{
  "model": "sound classifier",
  "dataset": "acted Russian speech (Dusha)",
  "train_examples": 26041,
  "time_shift_ms": 50,
  "n_mels": 64,
  "hop_length": 160,
  "input": "log_mel",
  "spec_augment": true,
  "win_length": 512,
  "targets": ["emotion"],
  "num_classes": 4,
  "arch": "wavenet",
  "norm": "batchnorm",
  "depths": [18],
  "kernel_size": 3,
  "stem": "single",
  "widths": [192],
  "label_smoothing": 0.1,
  "loss": "cross_entropy",
  "init": "trunc_normal_002",
  "residual_init": "zero_last",
  "optimizer": "soap",
  "beta2": 0.99,
  "lr": 0.0027,
  "beta1": 0.95,
  "shampoo_beta": 0.99,
  "eps": 1e-08,
  "precondition_frequency": 50,
  "max_precond_dim": 1024,
  "merge_dims": true,
  "one_sided": false,
  "adamw_lr_other_params": 0.0023,
  "grad_clip": 0.5,
  "ema_decay": 0.99,
  "steps": 20900,
  "batch_size": 128,
  "epochs": 102.7,
  "lr_schedule": "cosine",
  "final_lr_fraction": 0,
  "warmup_steps": 410,
  "weight_decay": 0.1,
  "adamw_weight_decay_other_params": 0.01
}
Rows from block 9 of a small sound classifier, named by matrix and row number. Rows with one number belong to one channel. Each number is 128 + 24 x the weight over its row's rms, rounded and kept within 0 to 255. All counts start at 0. Numbers have three digits each.
After each channel's rows are labels from the 100 clips, of 14976, where the channel reaches its largest size: "top examples" is what is common among them. Only what is clearly more common there than usual is listed. The data: acted Russian speech (Dusha). In brackets: how many of the 100.
# filt: filter width-3 conv, dilation 16 (model.blocks.9.filt.weight, 192x192x3, each kernel summed), inputs 96-143
# gate: gate width-3 conv, dilation 16 (model.blocks.9.gate.weight, 192x192x3, each kernel summed), inputs 96-143
# out: residual pointwise conv (model.blocks.9.out.weight, 192x192x1, transposed), outputs 96-143

filt.116:079161194164067153135147166172140087107137090102138136140094159128072098110094142155139072162121100147109116132148137124137126131090147164150097
gate.116:126183100080153144108106164113153098098145107077154117108140124144131122104116133103128143146168139149152107142181119150139123146112093107138157
out.116:164090148121154111121098127097178150120125129104107165129144150114104137115125139116120117104175122077140111151145098169150108074142183139135073
top examples: emotion: positive (42)

filt.153:116154093114146180167132100115132115154145146146115109110128117129032114143141133147147144106146159133151128192119107140109105123138078140081099
gate.153:160167143131164151139121130120110121178152136138181094181147139120123118148158117118157104120138160164129134126152116169131136135090117156128177
out.153:098145149129127055149145144145096123082108130102161132112152113126134140127107088119134105144134131152124118115107167148179129140132109118102140
top examples: emotion: angry (40)

filt.78:095130142126138134188127112106094157120128149157153164164166129141125093108151123113121152121100080139143130080122134144140141140122116106123150
gate.78:139193122150132095130086120142130107133189116136079130111140079109120123092057124132098119116135105103121101182113113102134156136128124137126141
out.78:116145166081130102121147130067142147083140123121110151092169177115123087119111102148097114141119133109166154126135087116135179168157147130135122
top examples: emotion: positive (64)

filt.16:149132134151105125124131103140111094110115100137156150143088143158103148131109108125145093116107140102168130072131138067099130113160154079116114
gate.16:137144102108130159150125086093140113125161086108119111159157143109123152120133091139138114123110166124141161136139133137136174134158129166157126
out.16:133154105106184103105126137112121128110131151137116158132124162153134129124112123139093115095151130139145147105117149067116085116143147117106160
top examples: emotion: positive (47)

filt.118:105121143151171109129126181085135112113119096125152137160102156136140088160091140175080127144139103115110069143104109121128100153115104138136107
gate.118:154099143147150137119139097140111160133167143130157137144134125098119141100155160108103090149092115124114146154117150129115114153176132182138147
out.118:108123090077125138106162160154090140135109126098119134097163097112113130127134169129148129149120150171117147085091141106117149144169157097154106
top examples: emotion: angry (45)

filt.99:137121107125133129138132116152090097155085140157100135179121149088147135090109092141157135159165126107158113117119122105149157142141158151108097
gate.99:102153126176153102118162162138146106106111093128168118145162123180107121085114065130159105155143138146119117109123133130135118085105120151152124
out.99:129068141144153110138062140114118132115125139101141108111090149125137124168094137124119142152162140143137100088137128159112118140091123126100148
top examples: emotion: positive (61)

filt.45:101155136132057120135174145105100152124138110096084106128100151156143148081107100115178126114115122131063122153130161109122093148127129176140123
gate.45:122135135114139092118125142118139125124150123108119107103155094169133167122131141114106098113106157107162096107165138107098107160137160145149147
out.45:120136080134162142137166159095128131096138096132154164132136109090119089182113110126121130071102129141125158122131068190066146144147125126152111
top examples: emotion: positive (51)

filt.74:132146140150121102117132106144081122106139168151120181160111106094125132151158116148109133154131140131180090149139071101126117146151131142160124
gate.74:149103136137154102150121127176145121070122062161113127094168123107125138111148136129146070088130162107150110128125122100064129146122179132138133
out.74:089099106145134127143157169150107099081162095100118156168138180139096154115116150123128121166158136143108142116136123123165126123126122169154124
top examples: emotion: positive (42)

filt.148:074105118092152094125160163133128146133083124120128093136164123125135136113125072152135123164174133122097142173080165160112101093113120127142138
gate.148:127148155132095122116129116141128117151117152104146142086104145153113123114114147153133118111108143123140113141148067153142126093119125124106159
out.148:093121142149090148098103104172170150097123128167126133130126120138159138146133157097135213096112134092159159134141119142137140130183113116130126
top examples: emotion: positive (40)

filt.165:119159116103092121119148130154166129123133126111123159151125126113136138120145151160120147125110095105077113112123137148123115183106151139131160
gate.165:138085141156148183134157148107094117112187186105135150135146100109087094191119156142140111138116122178157165126151145128148112149100160129184119
out.165:177140161090124154139093113129116070112118158121158116137137104108106134156116142152152120123095143161168124157110101158097135145109110090085158
top examples: emotion: positive (39)

filt.92:110103172122156081163110135143131111108146128122141145096082131148146083094132174113121149118165107133119080166136141125111105137129054160144119
gate.92:172153153135171112089157132128120096115099136159112143142144087156103137122140137136169134154124109120121125144137113141148115130117140151134104
out.92:107190141116110123132140146141141103141129118118110112159107165114105101181120149126146133130146148108142100134102146145116134130106151125085157
top examples: emotion: angry (40)

filt.4:124119090104129150101066134075087168127131120072134098135095132132123143101131095141076091140119101114089155118088149122138159110160157144164109
gate.4:135141137145146121140144113147115107123119137096145126138114122106098134155138105075112138152176139130123131115116141098102148113095131084128145
out.4:134127117163129123168092105118111151116110142120170141108147118103156137158124140175134112107138156128135143120109116163133132125112168134118127
top examples: emotion: positive (41)

filt.68:145140128096169145159129117126140171106114129088143121089119118139127123137113121090155109082086160147088165095126147132154101116086142104123147
gate.68:174115139101149129117109130091127100121129139140075098089153100123117100153150149161124078113170116124167135143101110115101134137095134094143131
out.68:126105080157105138094135119164090120133142134103107111147143132097124126113124147128143105150118147128138148092115099169160150102116080141141118
top examples: emotion: angry (38)

filt.55:113119154148116097106154052111089145123142135107139162132156099145174101109158128163124161136113079112156140094139114101135093083156099133089124
gate.55:127142142139097090112176099132128160118091126136150119142104162106113107172155151129128119131174151143134159161103124135118096149132150138125106
out.55:162131131155126123171129083096093167159111069130137160100088153144164115169089116128141108103120151157140143129090156121194128123136158114103171
top examples: emotion: positive (45); emotion: angry (43)

filt.48:114155102113185105130130121123121135105080109122118090122163151118160141196119103130119127145130132097125154125144136130144089117164131163101101
gate.48:112135136106152143113099126111100125128065140161122112099137118060175118109125126134115121123126125154125109147144139182128146124204146148158154
out.48:165137089135122123143121049131098073130126133081152122137156142122140086070120104157120070142068144127133105113140165119151128108138133130163130
top examples: emotion: angry (47)

filt.181:119113124105167106158115105148134138136110102082147125106139088096096088077112119177093118114139112132121155124145074151110133140105120149146149
gate.181:115148131147126168148155151155177124144138159156103152115144118117120123117152174131148106136154154078124115177139105115116133115110087159149150
out.181:128110148120110119138101136134151120092116130128122135107118101129106149110114127122120147122139142152184120125122110078100137167144154117155144
top examples: emotion: positive (45)

filt.149:155119116092115128144122127086125122115079116139087162159118112122107118096131169175148136116142077160139144091121089149144125117184131096132130
gate.149:171117169110103148161086160131123110172126160126115109119138118140174111150107130132116136148130161128156090139166123118111110172150121136109115
out.149:121093107102121123059200124162140094152125132121132131151086149133123123111091162126107147130105135108118117116077073146119148135115131122113127
top examples: emotion: positive (43)

filt.37:135169134090162123123162135136112084155129113132118107128139126101148103142103123107148145069125137173096141111119112135090105156126141106114131
gate.37:138110120113151146102089130194158109101128134110177122135098130123082117125141107138108090089117109099145108099148115136122133142119104146120168
out.37:120136135151139111128108090162114151119140092102134161123147114171096167152110093114138140109144084117133113131157171107143127123108109151102163
top examples: emotion: positive (47)

filt.47:130136123193184117111146135116171154139117120110125165163145089149173146177152116141110133136092136112117166108137161162113112156139075169095147
gate.47:116130127132133116169144117173085113101137107120092111118146157114113221184119125091143126102123111152149112143146151095138097167123156152146138
out.47:134155135112155115111172104087128097101174153105097125164072141103121144137132117128160092128124115180117142141125113122131120129169134131141170
top examples: emotion: positive (39)

filt.164:141122145157124109144131130082159108111075118157113111128091114140100135081105160149132117120113125148129177125126147102121128118135135136120118
gate.164:133123123128086128136110105182149121127170140126101119103100110092118067109128155190149130130120111152097165173155136122134117123146131131105182
out.164:132108180120112118136154129188124154127169089142142143119116144138151112110099095090140151140162143162155136116103119084128116086094109122148107
top examples: emotion: angry (41)

filt.172:128129109146120114121122137149157102135147111102112118125139129120088127132137102124124135127133098130090127145116118110152134104128149132168160
gate.172:098124138094094079132091120148136135110101114182135118132095149125162161157154139155119157139129151130149066119144122163121146086102117102122102
out.172:121135151129144146150121132127101159140119125131096122128113119177133120124176113158119168128113079142122097123103125131131127113159149115147145
top examples: emotion: sad (59)

filt.53:106123101095111146151125128182088114155110125146142105125084132110120107146180087130116140119102158127140130133126115127165117083084157112109100
gate.53:152177139129163137107133082149132127140130171109146118086116140146174132102081194090148144129136116132138127105151115134144150158118159131157135
out.53:120165112129127159123104153112067083124142124102120156117090111107146155111141152119156107132143156155170169169126128150132081161101090123162121
top examples: emotion: angry (39)

filt.11:154111111090094105144127144118112094159135084135102140133068130164087104127128127135107148112101096166174160106089114141166134148146136086126145
gate.11:094172144114117124095112154137174130116128143079106111135111112143166156135104072131104178138139112134094150141172139110139096124134121130108123
out.11:159125093078144113140139150135141131114150112143124096120133123129105133114131132139139173115147129144160139137126120144098088081070097111093131
top examples: emotion: positive (58)