From a checkpoint of a small sound classifier: widths [192].
Rows from block 8 of a small sound classifier, named by matrix and row number. Rows with one number belong to one channel. Each number is 500 + 25 x the weight over its row's rms, rounded and kept within 0 to 999. All counts start at 0. Numbers have three digits each.
After each channel's rows are labels from the 100 clips, of 14976, where the channel reaches its largest size: "strongest on" is what is common among them; "loudest" is the band of the loudest frequency at the time of the peak. Only what is clearly more common there than usual is listed. The data: acted Russian speech (Dusha).
# filt: filter width-3 conv, dilation 8 (model.blocks.8.filt.weight, 192x192x3, each kernel summed), inputs 128-191
# gate: gate width-3 conv, dilation 8 (model.blocks.8.gate.weight, 192x192x3, each kernel summed), inputs 128-191
# out: residual pointwise conv (model.blocks.8.out.weight, 192x192x1, transposed), outputs 128-191

filt.24:535476525530474493489506487535507497516506485550484520483528476509488477518522506426506481480490486497502502471496485502440484548509478506465540468465481465491506539449517522471476450516528510
gate.24:475507493506522558491532468485529490532528534468493546482501506477529482559542547516526498503521508565496463498509504515520530484483495510470459537489466529516483489505519491515486528465476490
out.24:486493449471501479537470493459534476513471452490454492480519481524503526477530487504494539449435479515522472469490507512506514473481454491500436515463515538475493482496496481495481521450513482
strongest on: emotion: positive
loudest: 500 to 1000 Hz

filt.46:537544504558490477498511505509532508528505503503527482489490506502499515477537507498518449510462526535520467503484461482495534510515471495488493503543492538519438537456489510539503496483497530
gate.46:484528506518479525528528542501487508507506507486518529461469523456526458494468542507514516534556492530456502518465501476542493498484502493507528519562456498489489504499511548507503508508492534
out.46:532501467497522503511500549461449490468453502545458485522478491479508495545479509536478485526478522489502486509519479476528534487527546454557513533516472491540544516512469514469522506467533511
strongest on: emotion: positive
loudest: 250 to 500 Hz; 500 to 1000 Hz

filt.91:488535497510492474535512493512484525490527519531519520513477501545510546527523489475529502492501487492469452536454499524495492514502541513513517478512483480516523506505532484523490540542510522
gate.91:525493461496547468510448509536499482510524481552539497523521436507501463513532531471531517484484541550521540457506497476542516504507516481500531550506506459484466506465481470521485531491494517
out.91:501537483506497545442535546491485484521493503498499488453505501482485508478435514449502483504485509488508503506478488486476510539473506503542489501506513447474484499506481495482527480508551503
strongest on: emotion: positive; emotion: angry
loudest: 250 to 500 Hz

filt.162:485469493490514515541506523446486520517478499523504566453505491495471501508502483487542486510526515529533516508485518489532462513486539530461450482511520487506485513474534471490498511504452543
gate.162:520524525493475502474511473488469523539528487490480464493517461534501507511546520517509470484508491510458509482499496517468485541456509503466535508508477538506532490483484483505492500446475510
out.162:520475479467451498497477488524555509460482500511521508504514496565524507480540512485498510510494490482525541434471534533508488526510459531524517493493532486480449459472551471521528495504488525
strongest on: emotion: angry
loudest: 500 to 1000 Hz

filt.43:487516479473463456519498473500484493465492503487543489466466533510438498493548443495491489472507504527537553479536475466492484536480525477518506475500548518530501498470530496493503504447517471
gate.43:497540501523496493536524510505495511462573525479455508500526481499461513483519541506515474529509544548514514489483461529479470528484509480522547503499478494518545513513486435483447496490516513
out.43:500494459468503478537462506497482515496488493486488526505477527453528485503523484477533514472511547477484522485500513512470494493471463526513486492515518450491442531512466548505495500450562556
strongest on: emotion: angry
loudest: 500 to 1000 Hz

filt.183:485545512483466498490517469485449563562537459504486481501546533480514504508486450527508485507560467494471498485484543504520501512481485494476541476545481530511540471494468483489545533512492502
gate.183:485523477504467490524503505509535515502513507482447522476505527525457499502517541505535520508556489544502500483447454498536492527476473496508516503582483560510516496468522528501514519494543469
out.183:511456490489474483479480511494550441479519500529516494528558493534524465495530499472507523501487507507480521478512545494509511508490494508524507505516537477518502515460510526498503509523497507
strongest on: emotion: positive
loudest: 4000 to 8000 Hz

filt.132:488504469432491475534462497498499559514479492513499511536478495474558462512530503488491501466497480528487517529496527483439461536479505521492491536527473456497486519492500507525504478504531440
gate.132:500479483514546513518472526519484485506519547549466505507486496498452531520492492491523496528511494488496465455481527498504515516483543472487527540543450513475472512497506493487507501481524477
out.132:506547475520515524463501528477489509498468485511514479501480501505510503470499526525539532504525474483451521504483514439515471484494504457488490485515516507507494498474514543494502511493497524
strongest on: emotion: angry
loudest: 250 to 500 Hz

filt.118:489513543484493500495529447525526492490493470452498521457511438499499513513520530549476523532458480467497514501469510500509473485488536492496509497498512524465499495492538539491453499510482503
gate.118:519471553525472483555512508533525531564516513468480485469513458510507525519540553511504527503501526495537458476520511518564496488471484514491496542526536528550461469502524491500514515498453513
out.118:501442503500516490508460469460504496483505483499499495520483507495467533493511471500510523489506487482471513495513479523454516495476464481467529511492476516482499466488469453498493529514520517
strongest on: emotion: positive
loudest: 500 to 1000 Hz

filt.62:475491531507494463536457452517540512499492492515534495502512429561560466469512494499500534445505491479501461497508554493512506500514502469520500451522490503497508504460481535541530494467508498
gate.62:506523476522512534516494511517519472491469558470536504526541459527492522524470516558506523486511488500500508446479466499481515518476527473473505514517496501500532500479470498453484476504447515
out.62:533490546493511491460498490510483534463504460521468487463476480534496487501497452533481474457457476486518490475530532477512487494493477515511500548490525509467527473491503497483485488479502500
strongest on: emotion: positive
loudest: 250 to 500 Hz; 500 to 1000 Hz

filt.30:502506478531521517458509474503465477475494523495492504531452483503552473450528498516454476557490485497502476523492483506471522488507495520555515556501470477485489525525490479499495477546528500
gate.30:558490496463520514502496466505497519493577508515538467491529486471462523485528496552495497474521500529518548521471563515493457526492489530500524462523485511471517511470465425510496519453524480
out.30:471527467472477506527514505474487488500486518526510474523498506497518517533460490515501494438507513452518514468508487511502500436538560477505496498502467530485518527503492564488520508473502510
strongest on: emotion: positive
loudest: 250 to 500 Hz