config.toml
model = "sound classifier"
win_length = 512
num_classes = 4
arch = "wavenet"
label_smoothing = 0.1
loss = "cross_entropy"
merge_dims = true
ema_decay = 0.99
Rows from block 15 of a small sound classifier, named by matrix and row number. Rows with one number belong to one channel. Each number is 128 + 32 x the weight over its row's rms, rounded and kept within 0 to 255. All counts start at 0. Numbers have three digits each.
Before each channel's rows are labels from the 100 clips, of 14976, where the channel reaches its largest size: "responds to" is what is common among them; "loudest" is the band of the loudest frequency at the time of the peak. Only what is clearly more common there than usual is listed. The data: acted Russian speech (Dusha).
# filt: filter width-3 conv (model.blocks.15.filt.weight, 192x192x3, each kernel summed), inputs 0-95
# gate: gate width-3 conv (model.blocks.15.gate.weight, 192x192x3, each kernel summed), inputs 0-95
# out: residual pointwise conv (model.blocks.15.out.weight, 192x192x1, transposed), outputs 0-95

responds to: emotion: sad
loudest: 250 to 500 Hz
filt.82:179116222067174103133125138083113121117136085153141105099122204123131154109089189099109118125119056070116142119152132140083133168170117111183150158140111072111127149141124127098159135160059116153148066109167197096167096111084203134135131113111154150164082146126120087188028103079090113124
gate.82:167109166111148151083152151129120069162103163091163151123194143148129122074109129122161149126183097105135179156105119114159128158077151079053115141164127151115151062118131091063120193085136108086081186132118124132134114134144143144163096120106044084111112145133124111077127116160137161116
out.82:158150101119136112155091145114124131147138153076173059109084093141077139147148107116116126137155158126107036113091172132107099073127138149097115101158148178109121118125128113105093044072126181155154170119134163161122059104119074147089158149149131131114187105084094135167189159109095091158

responds to: emotion: neutral
loudest: 250 to 500 Hz
filt.54:154162136149125111114169141152133062079151144154081128116151084083088151097051036101112105098144194135127098125173153119148133041126121103121153198144102150063158142099132148102140110081106134086088117156158161189127167145123131095192153154117084117139071142114104109124071116152080094131
gate.54:078059129130097168047109112093148151076087093108085143131159075176136146107133133134145111171094110137140113078123152162126146134130099171190112016077209165144120135081122177145111148136130107103164165101171144145113125110131165158101120152133107113115185114100135094097117173169135147112
out.54:139095138097076130094088166141114144142094125131114135070148112107063134147204133115133115192138109135146087139101126028142138221109196130091162068133144081138170127160126173163081142165094125126116149128148131112119119117156096127109144139145108107167159112113169144177164102138130187074

responds to: emotion: positive
loudest: 4000 to 8000 Hz
filt.184:181116135117145145170197207133168181139152077101156101168129138082140124125066142094127119169139114162151095136118127098138150112137100167128141074146111225145092137142130142061147164175145140072118157134137170169128172164140184067186160134119183165157187126132131114143079114132118185092
gate.184:107152140131164123150159136163107117116142101121153147142153130129121131167156103211147101116127206115161150169120117118132135141164143102067161046091117117199105139085157121185136122136127129158125086085124103103111166154148112088112100089105115117098168114086205090105142112124162113141
out.184:172163127138123164146114090177105130067079168131080147167136133165146212101114168071101132136090120131112104108196131131147145126110157134086072124106146152149065197152153161100154087147131082136195113167165171152119118119141124150117102145128118165187159151139090111128109156138164114114

responds to: emotion: neutral
loudest: 250 to 500 Hz
filt.104:147094187154138123166152148157175112135076111120184119164130149182067104159187079111154141135125152121120120139135086149162112165097132167084146145106106164079140113102179134164174076112093116146215100133144127098183105110114129184092100111167087115138100119068154134091098124107135160168
gate.104:085141157125200136101124100124134115126127165094157142128095127161141159153105149126143046185179153168115137164120118088150132140087149130151102170163123142121124092190145146143143137140119154147150139137155079124182163111147183179138151155141083228117151096158097134156118127141122094172
out.104:083165117091170101155162172110054091148132115132118125171106091118140149126140125163174141135135110136118156082117134122093133138157129088072143159081153096098056111146083093131125143096167070133118166075085068158093170188178150114123131157114168114116077127122090095111074133160152098128

responds to: emotion: angry
loudest: 4000 to 8000 Hz
filt.127:140121180125158102152118160031096070136144119098139190103125112136168103127114086100140159115106138130114118114081190116213136100150149144126151127146140149141095086138080148137117105117137068117081170164108161146121104077140139111207155082113088200057136194119136133143140109150079153190
gate.127:108170101133099118122147114021183144134168156130100125104071085116112116127131163133184150136142178111167126079127163114148178159129157139136179164146121185113102098134142076142101154121137170118173101132103079155137162102139141205152118097143120119119184172141110147130085192161142109185
out.127:127132090129145116107154149125168126127102156142075068199120177164142145079147180127118136152150150120189056020114134133092143148136170134125216088109154115122103118137156088136114144094142124178103093081140116090152136129126171200151106134112130129119131096108104150128081132128119066116

responds to: emotion: positive
loudest: 500 to 1000 Hz
filt.32:136102159187103053079160078173100144087142220084132145149145074125157140160134125114116128126112130100118095106168082113082106183134135126130061105128100125133095197122062098165107142153113094188143107134087104165161176141107181154096133072102193115094097148133075189153153128130177144150
gate.32:086162124080058146130135121027192030162096162127086157130139101122097103080132142110126155143112101151113114115148138119091174140115117144108178137115158151102081105141146159129070099148158133119158099155086179139107130097143109125148097146040098116170148170071131105127114117215107139153
out.32:080150108110148188191128114121126122161108101125168125152124150131102157124148153184164094134125099129120154177163158157123134103099119152091158145081131170142124075147159026152167131143108154024139067103201164122141131122131080106101161132138108145161068126219106125118177153119128134120